{
  "cond_dim": 128,
  "qk_norm": false,
  "patch_size": [8, 8]
}
Rows from expert 7 of block 3, named by matrix and row number. Rows with one number belong to one neuron. Each number is 128 + 32 x the weight over its row's rms, rounded and kept within 0 to 255. All counts start at 0. Numbers have three digits each. After the name is the row's rms in percent of the matrix's.
# up: expert up (model.blocks.3.mlp.up, 8x128x128), inputs 0-127
# down: expert down (model.blocks.3.mlp.down, 8x128x128, transposed), outputs 0-127
up.19 086:154134105119086073124151117046159185085130132111074096161115148129129118135179167112116136224170169157091142116115144117145125112121111092147116107173141107078128080097151161117138152119165104106135126111100092128110171129086124155117158139180101186124228080160158163085111199155170090116157166146099153091174118139143135106136166184131144116118175119128160126124159067152165125167168
down.19 078:090146110126034150108169110041150049084112119132124098186123156090132094049122147098149170182153129099126130135087125105093095106113106117090147108107110134155097156123104150149085058152186116098131115124182144150165122182134139122128134102114151097080171101093134153103182201132104134134127091129131126106114125192109108146148155163163132090162121079123100146174158094125099080108080
up.20 114:126139104150148119146117174117108176042131086045133106161118136109114124137106157103130124171137133166099113116126078107104193158170124123095099112178109138118128190157047148158091141171156060084155064099177133138118112137067186161129146122111158141064126113088142133120169081096132142155191106132130115097118110120129071144160131107126123115129067103164166114180169180083146111160120
down.20 080:103154107149114098168107111147114125124153143174104124162148096097181114192111162119097141158133179163120145122110148162164158133132164125145131170086165115153172073109037169089123162038087085104146183147084120173093162099101222057110090092127101148156123140163117092093152105146139142162108147169130137146076084094170186121123138087115129116156141123123120178139108125141113186132119
up.21 128:139137132141111168173138142126186112169093117126118085144108121105115114091145156154075144092138162090110165207120110064170108088105164132108085084119107087141136114066162143189110173094110131086121133153114131092112130127164090117104174145187083126067133148131103139160070027097107114134117173151163183088112155137145069175160133166112110085126101131183113172124150146103161119176154
down.21 099:091117121122177144171085171166117131135123146122118098140125071103133191076103138118208161106104153080095195053121114130105172159116150135150185102187158179154094109068140098092057107121098132116098078162144159164062148076146140113163078120102160140121171163107132083176073085153133124144157104113130112105147121095139132146147107123145091101119115134119161076095097152113143144175089
up.22 112:119118139129121091163116127118160154137112109178098176145119112128163069123112182112116078121137123069092151137159141107124145106151155111055100093088159098127096154177143076237101131118054132122125082148145158118147187136140098117138168155114100118066113135137120123132144092116089089138134153194113141106196176173108130126176106199142109114178159122162159164091161145120180067125091
down.22 112:098094124129158139164120093076169116151151154104131176084104110197142130095137152095120160143130158129152167141166130166100142119133172095154111138163090154121161115191162095095109114128121140139081188137124165148141116131129118131120163018146127144189159161079114095086207131190135120146127101125150186165096079101089166092112100119127124136132065113078115055133126096119131205085127
up.23 117:140133110114163122127186110115132163078143042089143108119120096126136175169124194132114094110133150140170169141102134120135083127142147040069114103092139104132075171090116142163113159145074126141156140154174087137116138093113150165184095116126107091104155155190061087114123158144134124142157204185092140160197062144119120120132115124061141108098116082134090095140171155123111169130136
down.23 137:117107153152157119158157117091102103082128195159128085138122160141165182147098156121156141135119150127129117170187112163095165119123118150107112150136160070100181124090063136080173082081152171182114116125136120114181133106112087123056152084105116070142178125096107101071148119097112155120121113068123052169100164069138156152103131110069099131092179108139162181081139096134138140129079
up.24 092:122130095116103125114088099079112154161151118128141122105153144200131091146146159153178135132137152186151173122137107148166117139069103151144124151144111144191113098171166159135092111107139100134114114069105196123122183110112181119089152138161164132119110056112161135193157085150123151149139159193080140157127097159125158105183055201110102063097114148173078084101095129107108135188126
down.24 093:125114102084138128152146144082113110197119077147108165126090142202132156098096130133096141130224130153156143095128127092140124120145118105095169127113069151085147157163156156123067116154159095166144099049148140115098106083078139105138085157102123143118063139149150108140123082167130142096121140062144143159087114118139100165104075038151149161148161098150104150069091110186108081117130
up.25 095:114121106120120091145129122125119092094151161105177127164151155070107138217050162138073171122148119162175093118156122123171165157132110135144084123135108077175115203092144175124221139181173116108117115098054137133120098150118124114139167112136143164118089166085110097136066114136127107026107170107133134137185156121161099114134132183146113121124127104147133129163121075127161105148125
down.25 100:122135176082170131102103072100179133096098130162175158139154047087085133170167157096110078135127162127127155123110149105167143128145141164185145162104162208117099073076133124091221140076120101144105138117179165142128164123102106129151115084130128110158138124173102162174091159176128140072129074181118131161101098142074147144138082102146154082110149128137165129162109149102165142168114
up.26 084:159106116129110116202134118216114130123101164089145101104109183171156123108151183143145116088145134113098186102085109155149069127125189101101141108157139075065154149185069144129127135128078159123152144115136111194132143149100111060183125131113077131104123100154124076146120159138147130126136167098117178088106154110143128066146181180105120106134095121140076094118207143128182145087113
down.26 090:120153122165074142118118102192081128136184115130166111147167211121135121129156199091145158205096139158117109099128137149160153180109182152141129108121104071121128109087101122146124137155170097136137077156144098111136168089090097160079115094153105166144133108140212121104116089096153145118119143129095116103156120140151146135104124102137105172128150131113197159074146041132035141157085
up.27 087:141126127116165089146086049085156101150155136125126165143122136141180137159150169156138088143143091140109140114138109046126105179140136103121139106068139143105137127125133117168058094086138094211153107167124122148177089154093154114125108145148088188135153044068125116190107100129091080159122109108112212125172143152141124084145129129128123108151138131141149146111175129101056065112179
down.27 082:171119093145156196151129056115137136166147112120108140112156140166131087137100076126092125145154115166124139139107152177147132119139125164143124160140069118104151192080143123125162178158153098148116156150076158122078064145140166166143144137138136142135194028157115137179152077100168104135104146170114097093091073144124066128127084135102135086156111140150158113136175097160148132133022
up.28 125:118087124150082079166135123142147142127147122067117127144153112122128090116156177210072119137142125136103123152139120118118142092081103104107047129196113092090172089086133132134127145149109057102160096150116130120097129146131196211219120172118092172075145137068133224157160100121159138109148187127132145084136156134101107128162137171095146163128106144133163120114135171121148114148112
down.28 115:087102136166146126109114141081140182066140147161118131142153119131153068089112093183156141144137111156133148129135105099134108115093168139111113155047109203185130160113102093151128132097126122105147154136166156140154180165113193032075103083087148162204116163201119043130182140101107167131102119135120135088121089135126153120132128081093131160126108191171097131156127121124158127140134
up.29 115:140134094067148127095077143129064149088135116153096160100148105103177153164094144074126101109127114110095153179108114203165147122169100084108153149098099158097131092111060135115130095116160150089149160117115096134109122136152117092140140124192080143088098162150121122164104207195111121196126140143157150113125170174154090150137138167149146165178069166177168100128130110102064077125090
down.29 121:145166125074148113080147072153233071146170135088094141132165087114162141107143147111123170132123093115104149073135109077155167137101138093127096159178117121133085164100085139142133136160203178084139104146173141144170132107169165137101145161066139124154124173102133135115106149122159113167149111158147156106173099063130157117134106102118084147186167115123116177135096126118181200188117
up.30 099:098106139157100160155153119095159088150109133126158100158161110098134110120156132135113158168123116125142172149123126087150121183110108074083078126159071148167146077143120176060113124200131175079178076112112126091131106114152139115132149108149153177116134167134123114130119178138100061164077141127093101066158089090135109120154119205180118117134161098185111147111167120188156036087101
down.30 097:108084158123098148097156138084112153147121066117181117129130154157092140111085150104045105128104131097167082131143140086135112159125168165160133127103187183134148143091091089161141088058125089136155168084165061122121130097135131153119053121127112095104178135123109095117067143098120180122142145157094152103111160097136138141125136164204173154137109079068098114110150148178121189174173
up.31 087:080091089119117138103152145190051086127111118126175113134121121114139117176121171107077106185132129089140173114155083117156072145119111107119122101140087121058077141135136176176140171147074158112170147186111097109068203138152144125141175143119146133102116174113135089097202111108105136172123139117131185122100112101164140128135177151124152137149200158102135091107173154043118131102137
down.31 088:190151205125116117129185080213129126120141166182187159135139147103152111106132080099102083128159133085112193146128137078091127116051132129075139177118149171172148097132142049107135080098114119149146138170093121086186104123150087177117110116115133106122117223136125136116150088076085165136158119117132114174118084103092130132170143146123133167116155134116142187140111112111117157129147
up.32 100:071129172128119104144068109058138107101111121173131122102151160122068093149123117109136142159125250126148148177095101121092181132119124107123114127104129101122119143119125116133121184169187158145109105156123089091103175140108114136222146142142138130134172185138174122154171095134084104139119111143114108137102147164208138137102136152101134103127120104174058127096064102085120159082192
down.32 091:203106118099129105067102129099125072156084102138086120071126092115103153143101123126131086119200154138174167116079101110096140174160130087093121123090128112157166132155149145155150147122082206130097136078118180106048120144093118120053055170159153146151115113152135131125098115139101113119058149096091093155146117132135152128087108132110195124193179107174141139090150129121094089120123
up.33 079:000156076121073155110134128120100167139033135102122142114120131152187082133132115121113153127132121146112119141169097105127104139131136130118098132129078145119132131118132167146149116111136148123100137192121104107122113119116114149139166202111145128101125142116145107143154099113148089119147115129098137195128110119190118049135135183097132121156129151169090109100206156218156145150125
down.33 102:000129127123193134125109125180126119156065125156108105100114121142144138119111152138132117137181142142137101116123052144130094117137135121178000099132148133142137120135119185123142156137116155131145113101137157119102097136108144124115113179133128116162142127127111122136136125138126174134127125123143145000116145120208138165050093152125141130123101170166125129129070112112141149115151
up.34 094:104194177120122077150133121136136142146159116081157101134161127131133116120162147145117102117128107124158172073147143140151149128127107131172110168094133074112106198077150125201091088100160091116202139116113174123089087189162170180092149197153145148089107191135104072093106093146134103159077189101082149117152107086131087107157063130135191136135100148133092144140180147114158123122137
down.34 105:105160094104099185160113150048136100105190127121147098113105106141210115145126106150067153133068090088132086149178094102063083142220135120145074138153095181114156130145156149075090138146125128128201089127218114086152112091121134130094150108135113129154106112141129160152153111149129123150102137128139140161169142160116165101133180143144116120154126126191128093164065116157142102158155
up.35 138:093133066080195079106130141155108107123180151112137146105121127136151071124157174119144140123135122095118180119199120118128119106191142133160097084069085069117118165166064114150133192155145094127113053127118094099079160165171133105160112203138140093061131126137137134153131101105113109108162146105098138173142096139165089120178172186178106088111109170143136127165084149103102116092115
down.35 103:119105163115135140148131165162077097143062145162125133156100116112147145118095111103146136098208104143111179079179119094097131076121113102101194093169213160095115094156100170077093142076100121154058141119098092180064073167145139127105197093144136138137094161100132119147153059153168170122141121146124151129132116127092098079118116135181092139144062154116100119143129115109152172116127
up.36 081:101097181182103138099108135092075163127110106111136112113147077147127163157155163153137130171123132143154134131154146108147254140105095116115093128080135115130106124148179117105131122150144130099109084133129139146094121202135132131144086150147141113118137218157137157149134194133119055105194133149154141191140088151199138123197160176108124167088163091184172141143106149172130148141105
down.36 082:087121107155020159072120112108134152152111109108127154119129044168196127086121147106094151114091128120121178137074111169127131146171131143171157121126235167139139120129095118093127121115111128095123121166148159122130157105108143107170078122121151093139148159116057156156135145078127192142158120145143129143106157109159152171155059083167108111163136150081134103164120151117207105136179
up.37 098:093125142152128087137090138183144096168125134093177133103151180145157162158133173110116185113137172128088117095098146130132145106102062116112160138133150074163135152144120118087166145151099088172123086074170099095156163093118108112121131144124191065162139114074123121166145119120130128072185114134047182131169143125194185083070090150102113056146158169116076131088117113107128140145097
down.37 102:146170136120120137108086144153099166148091141130150130112118104134117124111143173133136075178112153145086123101139060186094103133178130108111123136128111180103113096163163193183137112075074092092134156052123142078103142174067127139130119102147108126099074077129065112127115091139127128067113122099056125142110125160128073213174163130108104089154072136168160068102103113126145133158167
up.38 079:052143176127126138114081131082122119129153107102147126109131139118121078170165101113131140099138163079138105142095202133170017140163141080104174170109132118136098128140168172090107127092124096131111106129139120108180127187102138118121084113130085155166172164104137156151176125163126110135157133166190152118159164104196101164101089135133121127153085149236121157150175088079131132130133
down.38 092:135108120104073140184151134149096159110124130128112154115116142100153133161128142147105058115255121119108075158132145094098112136076099121098140122119168110090143125142147140139126123109138117111116142178089150151117115138141089160104105147147133142068097124145154106111132110128127148115135150154139113164109092134068152120174163091142087132128122087088129136141118089233100142096119
up.39 099:155096081130125149149128194132129159119142121128170158105110073157127089111128221155132081184144042140120099142144118101121164179094132101136112128069154175160055137108094092162170099134157120125173104147183118161088107182143152164106102104165096093151173086153129118138128141143148149075079143095146174106211150106074153146158090177131146123162132141134131157154173148137159117170131
down.39 097:086093060103135163113112122114126093111162154143146114122093134150140111133104080163058166160189072078110093127139098167142107089078146106132100119173112110114167128117075101072147159098115146125108130123126137066118143073121160104154081121096150109133152218101100142153119136112174140067198157163163040097092114159055099131143136116144074094153110111116102105168099126126113135165161
up.40 101:129116055092062151150136175164162098124112110092140143147143118147117111168122146127114114102120150098121115078081146115176088165124040108134041134150069119148089133119101113147115099092151105128130111085119150123060129169138094101154075187091155106098194140136100161202119094179129175092127128133080141203159113087149184120137114096144115118146093168124119179132122106127131114081166
down.40 110:132097178070115118134143149153117159137136114201132101153105104117092128184132195151082187129128126094135105125181104112145129078144154088089199107125162126142119069171128155083115144125130179117125146088132079135089162128100148066135174078103169145143135135129163134157099115212143113103128142150106114246134144098162110103122183138058150102087088163145148115101095150128146118161143
up.41 086:112181080104134054105100180153139169095177144153154166062096165153136139067186109174082091161125163174115120141114144118146141059097130092095107132158067126148081074110118095060101121064095114100116190099143132117114177187112143107104147148108104101142155152156120114095175102170173140124107188167101116103109140161136142126177092162095103126140135113135136086152113125097155130140080
down.41 089:128130144139157076063131067139125086118144076129134100100089129167143072070120123184081164104162139103113139073156123160100095157169104095064137157117165111143124151150136128147105141181114126122139080081096114129124217161091171138151123072117139118131128221135137145076177114182136120102114094122111116103150137081114160102123134130044132160136133118108132183203160136149171091141152
up.42 102:121113087145133100155090134118134064158123142071112158131182098086145105122119156156121110125139144125066113130200135154121121186185133140137098166201168102173171125092199092092118169099119124132151118152141184149110091083128148062091066106130144117173106126146119096105121070187114169117125182100088150130155123103084110121170166133127073058141110196133093080156116147149156117113121
down.42 118:139135123104137063131129129115159199139099129171105112162197057094140154096117118094102136126102152170153062167178116125165177039117094132151141124116113148125097133109161148102092105188114185179130098113141110138171137091161128140191079198102070135117158165112141156126152093158135060070127124170105144105119125061150139143141098121129153165113077151129105125072119109154174116103125
up.43 087:156124168144138082207095176113126130099083070144093125132159084132128148143123121126111081120144097162100130106170084162134116105107143115169096179127206138110143137122124100149156131097164080100199110138082120056135142139193142126086110083129090155140112074103133117139151121125157148115118188119119145143096099115140081121109144192123133034125137138138166113204166130151155110035097
down.43 106:110141067123131154112148119159073114082165093107137088126136145097164153180136148108091140098105131151181110110137114105186072145132157134160134166133107109153184130135125104092166139155080128135073130136181154128129108111204111118139124174176101150163120068128093080199138166071093104076124136112147119182087116138196101119090077099146182162162121154132102119162170070127122115060180
up.44 084:112138073098108048192093137139132117132065110087081062073188114117139095117118174098134124144132145135135150164220120107156071117117106090121127144151100079054140154105114162135142099149101168129157129162138124137124149118156128128103090156117137163109137206109138129151089186105125193082125097132171090106094145104103179096127145173165120121135132139158088086104165135186072090145106
down.44 086:124140185121125074168184071124099149133130115101138165115139145140141100113165197103155123130104176121152073119076206107165122153137146164134090085067133153130127141131192136116142109162210082113174171134117104100077176107168118106137130069142189112122102196158124150086105139081174160090128131111163149095137091152146131184148176133168133124152157124113146179177110152143084096108131
up.45 094:068109255121126090120142111156145128115183113091104116109158084105136125137134133099081202118117120122155078167090133112115118115094116093138177102144082118166123130114126099122094114124106137120121106181163096164091153198124125121140109169139063136124118154109113143128132097120136050128137168172106152059140120160128075084137110199129125158095108083078171120144171127120116064130133
down.45 083:107144108104150088150148125157141159124101147088110148163158095121108112145095178126152180113000128058130096138164137129253091155054134123129106151145121176171144104120160153156099098100128127126112144158117099142072133051124144108111171182128101124095127138122146148154093156066135133135119112121097108113102118130119141122128083168129111097135124085087148115098151153105148123081135
up.46 100:087169134146124093151110195145153124156151119070060133064155076145130133160191132049096098100141193144076086053143138120159119154116171154053099108117171145107171171099115123121133187122120134120137099137154137084126135125143167152108183133080131125127160126109201072158101121103135131128093118177175096143146104084145185094119127135158163127146103078101151175148158158151138117138143
down.46 063:152103108127085125125142132131081134096142109122153138119143252112077119128140081108167133140128137146132113132072134101069041122038093180114095068118069082096139114116111135145120102149195080150130123112095115182159107125151080151141139117129142127093105099138172124130145113151105105126167115105119142120119126108124117075156148223142110184143141144184146174144148134123059111078128
up.47 106:134087106119108017121106149150154153141106078071082123144142044073093132164106134119131089161142113113104120135084154151131127070133162082136073121043099161106098106095118154114143147097176122092080154139155101110173094079148093133078153129053135165140190125149113103112126103172107114108144151137143189110123136120133166113145154122116148113116160162144196086150181132112126098162157
down.47 113:101069120156154080140101128159163117181133120101109081166149109114075109144136152101129151118158121105073174141135119150147093156122184130080175154104146087154104126190094141111135163149137155070103092107132145106067066123126099096156076042168149105047114122093090144163142178103114124127086160042121095121143141102147119129115129188172123079101113131112099139171159154118197150121132
up.48 100:199173106078134127175093100119140095100039143103098103105108120112182074145131134171143143145160122108121117158174163122132116134165154111089194150123139137118114072151155203127124173140123168115126101157137054113092216143170122131110130119116110121103095101119119129114142101123100141100158193163174181117144155092106117130130073153110078125083117118211126172136203102158150105141132
down.48 105:058120116158098109084142113084096127114115107135109109159106137153221177082124103130130155133145125115146101089062108121151135144136130158171078136072059117082169190125158124191172128153150070156166116123115122110140102117143127094144167148145088123162138113121051117117117117114168202123173094074128144163109123157098107120071105084158146137144148101188175130180164121152104114069087
up.49 088:109138153146100101119090151071113120108157094082146100168120136129155152148146160184108178142158141183122166143108120088139085101055130109162112172130118122110180137154080126145160169128116099129110062186116136136107090107101115104138187169095135090086181130141137082160112172133114145123152134121126091092161026103078161078217071150129127154171157122165136143086133119114129065157144
down.49 082:168063097139105175149078142066135137139175105164115124121117197143129151124106148153078061153159092126107098118072104189077162167113104079163153156143105076099128130136145099140120090140147089129165146184115126134133115196134121119142052181135131133070086153120117150136129103185151134104117166160155170126112145189115135174092151106111168165153121093113166091185122090169063125106134
up.50 102:063141029132087141132092109078139118110200169145175166128173143126100118201152142132112089147126160140065067165144142064125108093112183133161163102096068086172096148119087168090132131161129122116069137097138115139125196140150100170126106146138096131079152130095116089140126129160133114124179097140113156164132129168219142138135087162131131113134124128123119114106124069101079115098129
down.50 109:147100186162103148165156071101142083194046146115099150125131100109047122128137159150120154086077100131146172075105149121145172122146157063144090095159125109070068089096145116159075153092111139122085114137138149122087159163157112163129141094149139094149070132148149106080137114192133153112099139165106152108128141161093096104178145046095115092146126106173104140150096156112124105128078
up.51 093:122116058136095128105174147130126120176183088117062071120105101180121128169112145129126111178130144096097172125127130070130085115123125102077143177145150122113151112143114130154098162131148169151082126134077203130089139123129085100121142163072134132161126106125104089045103075141093148123144112141129143050106132146149148079166112149103150111171150140207185124090222160096121152117116
down.51 088:144133155145078136126142078109114134131143189174119109136111135156124114140167144137125140146206132156125097138122178085139136135128109123140161115176125106100167155137140113177153094139183139187131158192154091139105145159135067135120101162129102153136167177155175090040115096144147199153122137095133141149114118148061142094116131140088165127175114162094098107133255139172116115100136
up.52 107:095116123094158094159176095148088126146175100115168093087128101074158076123105159026081152124132129135082150083091081113093115137145072081127113144135150112147086148086176199170116130202095152117179152140109170154075128083122103192129142120183121090132121163105136143109108114057138107089161156177153128114125123140131138105133085188138140122118133115143145169104137183077153107153141
down.52 103:059117162142125126148150148140182114107138144137176067138125197126143124151162134102096129125142169094138099163176106138081111124078099091155157117082168134129161124121164086155153103122179142146098143180177093069201072180131133103095077122093101163139151181154104093139125138170159105144142142089167130164141152103099148086156124048122109103139137176139162106197151138075056122115135
up.53 092:127130128158123060173166074122150062149119089099063145074174159090124060130179121115131128173135118171122147171109139173130103081154102106189119148120116114171118138127161156145135136141053156126176131128114104075134188132123101044101147128087151160107131145156132123090163118123153135123139123120154119092149105119174157149089140133115228088081160123163093164140194129150147096174151
down.53 102:149118116203075115144140127159063136127106116141080164184174136168166105148112214114142194122100122106094130136100116131121178166131141130145180193074124156141146146136160120142147151159087132148184172089131121133137074129160062150132122091134129097174069124132078138094100140114090125187123149072131116090128137089149060079131124154112130109120127131169163110211150127122062142130164
up.54 094:078196073097156133154140107079093126138158060101121141165126111116183155111099137163092081145127106149143105121088140190145173149088117126106084107145107138132105136104150114111134145128122135119140174148163089084124146148120125202131088195093129148147144200085102164084134124174100098078069104138121128170221099161143192125162131128150171117127098145173063130116141195158103109131142
down.54 100:160154161094173157167122172089184157118110168167058106123106071122132124154121201161079086092154109105098128156184161150149104087202090099070137168114133134149110100181176098106140148080121175144118122166097166137138110125128121135093112082115127153173146182136094102121121102099121107088102153145135065099120143120169145089089142147109104129091162149133169103112046137141173091184102
up.55 096:052111104084094119184146139127095110103122144149152166178126116072132145102155165162102154093135145120124167129109144077202086170097154105179139127100118087154040126074147134125084128151126126130102150087152171167116136175136177147117131223118112154090123150136172149131140125153087195180115111119125118110100114170143147090137140154081088124152111107164067083161164122078078105158105
down.55 101:153170206094094112150131085122160139151123132153139211150097148073123106101113127133101114122189144127107149096174163080106151121184131129159121162148112113110159103080145116133106161095095118136135113093086080115080130148126166138103181074135149171148068191122212112125125148090166110168131141210117158176113126110118145163154189156086094101141132124122187188107148124138174119149175
up.56 087:111155111096066110130101104088076122103123117127137103082111109131135112181128166070151083144140157112086103144152133138123096076165176068080057101123062105083099140115170120126119096156072189109159156149116167094167098128089160154084153168134129153117106165119138134139118146114199099137115212191124140090169139078086110101201165144122143126159104144186154095131116146124103131095150
down.56 099:093135107132088139183160114074169064176145120153074132171132148147128139139137137090140154089133166095108173175135095133159164143047124119099180120154172196118096114075157114105106201092168166100114108161122096139083097155142133137132117126128136154143127171128118151046133099158121135138184089109149136112120108127176110179058141087154131177155128147072078119209119141170128129159117
up.57 107:144123108126105086197114111112174129146184117109113133032121145174122032166107124155152144146122137081106123131125124103133152190080134130091074130087142144128128086107162086129142136131157095134155096142109132140088134189160118133130142159224138149180109079118098144161163071197164094093052145045143118111154128153131093119122117133154165088137178115109138130112130121133170150104106
down.57 096:203114128149149118130089112123170084149124169133095059110121084152138127135141068168169158139146142086157152154100103121170108067137115162136154169143122145158133165113166065136133156130137134162104128057126156119154098036133152110149101134056111069145139071123129110191150142157122100156151136144182137135129147099040129154115102110135223084083127122115106124102073120109091139129152
up.58 149:120145131126076130101131100102176119148094116141117086153115188064132107106150165125058141077133118096117153211120111125119130077116117133141069067116170157122121121101150112142111179116103152108132147075113107076125144134178101123068227112176124115123152135124128116168048049165126098112128132135109155089128111135140105104228104173134170103120122144164140130087159098157144159155143
down.58 164:125112070118146107195097140204125163162098137125089121144117096130175146107113156108139146139219146143083125139103137148096123148127125105190221158115123101138148126107155191159123134111096158128113111111136147157062075117125147092128153255113100119090140146158101113108122138162136165168161127162139102040106120114158166107074143089115107126135097126067136121100130122133132126081134
up.59 105:145155062140079136161047062057113140089191096147111107144129112132126158142091200143110149202135104128124173158109121129138152119117105138124117160073136142151125149089081097080168155147133146092092074126118100110108119117141164142146109095152135168150172206083112162126093091121142106172120100180075147102143144152143142102108144125078102122130180102165074080122182118165177107100159
down.59 116:119158176125088115150150109057133149133045120100128142154124044126110106119122212137150080138074098126141096178096144099156114118147092109145175098170085097111097118154082130161161122147090155087074154134171173094173058116139144121116152153121138147142147148150118100086104112144094125109122110092104099082122131158070167175129130143143132113195155089056096120087179146167169085128126
up.60 093:082147111092114187141154059179176150146102136196068101098139126163114066118117153140144149131143169255088144098094100123123117119085136099086150108126103136143157102082142119098115114124118097123132154097097171114097118101179062133095163129138161123151207137173132119111175120145112131183178129106129128102128131101167177161155111166115189107137116075143132079118166120096131087134142
down.60 100:179097115116093094158146180142084099146169086090046085142085118177162129111131136191117139093123148159117159123156174110133106130169115126105111111133147117187109104104148150204140186136124088122086121067133123097166077107127120132101091073110078134172174155085143158102128163113168116117085135174113130146133151165089120085174122115098105150190164092137121172112139146086168135050178
up.61 092:031187057084136117092118107097156091166155195112117149163171061142163146164089142151126098097154154140120093129113134171165115100080072125172154110134173115157096151161096094117108165166075090177139113126114194093131123156156124105142156150097159179115130166111139158145176097116149140107151095106133119111080132163127143071124155161104181137157166136165164197137137122129154146081104
down.61 106:176171154081081119068117119116139164154113132138078152151121113135151164166125158177145082069183136143153159119174198107153135134141081135156072134157117167130117121163102124122123155087068144158164124165109124135089123108091078139139141157116102162154110215070139139140123132180078096142106103143119141077206132132123118155148141117082164054100087106125106048119131195127120123124166
up.62 093:120154125147131159182147154156081089107087121118128132107117171145158150132153183180118115108136128128073139144065093158137074178149159112131066148138147166126131106161129176059149141131074178107190175145147136104064118100129093110127055113140147116122182123144139104126124144125162118159157179139142099205135162079105152034186094138107147106169135130136127141095123187138101126088070
down.62 102:077157095159169135154139147150156173144168094094137086132124167142165162136162127113137194147066147091139081096122089176118143137028140116118118127082158117136110100137119082126161142138177121117162105154155104146163125118134127140117115190140150131100136050116120147115186074042164109143132138129147143226134121098154152192130162115120080138092148144146106188131122068109111188127142
up.63 115:124178081155120130161131101134186098032116130073102128104144145130061096115118160115133141126122158199102131156119120081113112100145167128150093149164107088155100100155078181128109117154092146113138085202125145092083153122140199162169172155097053102061096125130166144136158074101146119166131159130142177142136129111148051138160138164093146132136116092153129122170142159104143089174157
down.63 089:110155103152108155141096195147122107070100194179115112103112076166106146119157090086126139131111170152100197124125107159139212146145127105180199154130181129103147128122141136154087127124111083123131151132160156156090119075103179089098124099160174126141090099137148083119163086146156176171148118128159123073124122146139203175196167127123100155108109109104107085188097138114151166180112
up.64 091:147107087080106125081093117096173061166113161107088127103133177157120165151080201194093127131172094153138094150143116154145110150108139139161067106133149113169158167146136180201170160125114129081146134153118188152113135156173135130131075124121138122108158211095143111086097143168129085099172176145154108088125036098126111121181173125114125118153165108143126085143148163129127139088110
down.64 093:063181115147063163111101151076134154155183144146145169129130090148146140064096133100143150176102119149147127122134203112183205118158102062112167191125103151087085091116112136040171122139099117096118109160147077114081137084183149121142083183133094079092131141126145157116127105105097143118182152134144133120094108156180116094098140161127153094109142113148125193116149097150146126123152
up.65 101:122115121131085095097084099149118132117151132136130075141108129144079125127074132107109176099145117148098198144119145108134095085077136130121153177212135165083157065143185157100151114058091085122142113134138134122100163128102151078132104160099138133120167082127135151120107104106118171102120203200072152080185089116132169141135039142114136108145154148190151136106110154089138056146139
down.65 093:065126113161046105151111210093132150117118127131169096159094135125153167101189093106080122079145135177133054136074075090126156130140120126106179171140142122166120149129170138159137094200141077131142120093098123123189147136137164156133118114112161147120168185115149136097120068199188132138208111138135138128116134095064085159124088120101149160115095116173103112128121158136113128162140
up.66 096:105149214183126151118115109136133138130143123170123170149160099139162083127074181103126100142129134162108163178099130092173183117113126119111052089057100131163153113123121166094117123085137079079145066133182093132093169177147069098116130165147130142156173119134191093148153181123139099162072114143101140105175119196188101128091157134121159123120132106144124137128099169136187121173103
down.66 099:110137182175096199145103127084132109140124130077111130148134052163063086083118114077044135107098115114135112091102148169039083132121115098144150125126128159132104181180095113125106132121087160146161163101078150058208102117109133118107049109136136104164167153090058142102127148140117089157153117119091105080145134123182121092153122166117125149133137130127135136127088130143144108180120
up.67 089:100141014103100089116136117204138090145116115114165136125167121135165101146096119142099084168131152166124106125112100119099163117167150120149048150113087147136091129095137113128118171117137114085137104091116127114071182158144113143104113172142162146117165178110142079110101165139110161129126154150102174108149101157099117030162072099162141125174113143121125163130045149224146132106133
down.67 095:092113073083164142162111138138099136100081136139105123097124100110140151142122149127156111136216142134135111126098018107227108106120142155152090117117065126124113147103133134131103129103117137124091128109123148114085185075120112133138147190133116111103110089136148105173133164135090169158137116096119137116128128108005099051093112129138130140084114131100119122091223132160118136072119
up.68 105:133178128125080157143133098168161111122091126134170114094104128080094083117140184131130085094148137115075198199079097091128095109088137139127060069117132139139146124138142091127127173119123137123161115088108137116102148097152138145078165166152084131103146183128115125171128100123102080138112132152117175063117111086164093169224089159147141072156101136203112130146179134113143138204131
down.68 120:126125138120084169068124124063097099099108109115180109116106173129067090146114101181102124091166124102188150115176142105122136099111146122073080108119142148110118133171087082092139103159133101123112151113130151113223165129135111178103059091141168148170113126116125132157162140164152074104104117091158106210129161155104139128187121154133166098132190113198145131176080106136154118190131
up.69 102:164137122117128137109116151129123169059093111149062139140129115166165170190144104142121079079139121098094121182092138135111110078126145145101131118131156150101122102130123105097120080117112129115130182085107136105135074079151056121131091138184167120150137198124111087128137147177129154110110093138112086099170189121161064114180138174122190111175089198168159096187166181107088117125169
down.69 099:094118134106139112113103149146177064065137137132093108131116076165198158137126125146172129113160131125116091112121113185120162164243140143142096166168089130145094175122110164134100153103164172099151086130194119136071122132175095121117095105076082119139150124124130181103183156146159144140127133123177136107151090112152154130104100099106106145136115198114058141154157167165159162140047
up.70 101:080144125169105116124131110138116140140054166096121143099175104104137120225138135159143186135156174130134176176133116101122156177121113136122072095100083133103124107119073125152195159130130130092157122142171130119148083139141091116150160127158064094123159206106180113108154138068161102084120112136147223082102149129088134099109167124127125121062133196148108156075114156104120154147150
down.70 104:147146128119078180151078100174156109119163134119111178156148105119176137188134055167155124136160144090145124115097126154104170119087126104141159115106194149148174178097104150162096135123086154104160176149118079090126147109101159086093102172184123118106112200183094164106129176101117156134187077089094139097127106128137080134150155120212123079111092162097170070118094130099151132126131
up.71 101:088178107131106139174116117118138092114174113122095102095136131119091154132124217132096151151112171141173142138116178138156096089037102105108167123176172150174119138125123095112107191136162131153189158058139124117148137111124112096179171187135155153133142116124122121152145141117124123130080154186079106113166124103143082121071087152110218078136094149113113139144144128174178088075180
down.71 096:163127148104130147166132153053099170133143101164136119120113150120107148102162192120161135107086151177137065127083122097102037149159176119147045161125152101134148150077102098109123094099105137143123113122135145081107061165121123166118164092167171104128122108121124089093118116151098045116110114109114079139111145128109128119170195137077165191178177164145088124118133158187099146149169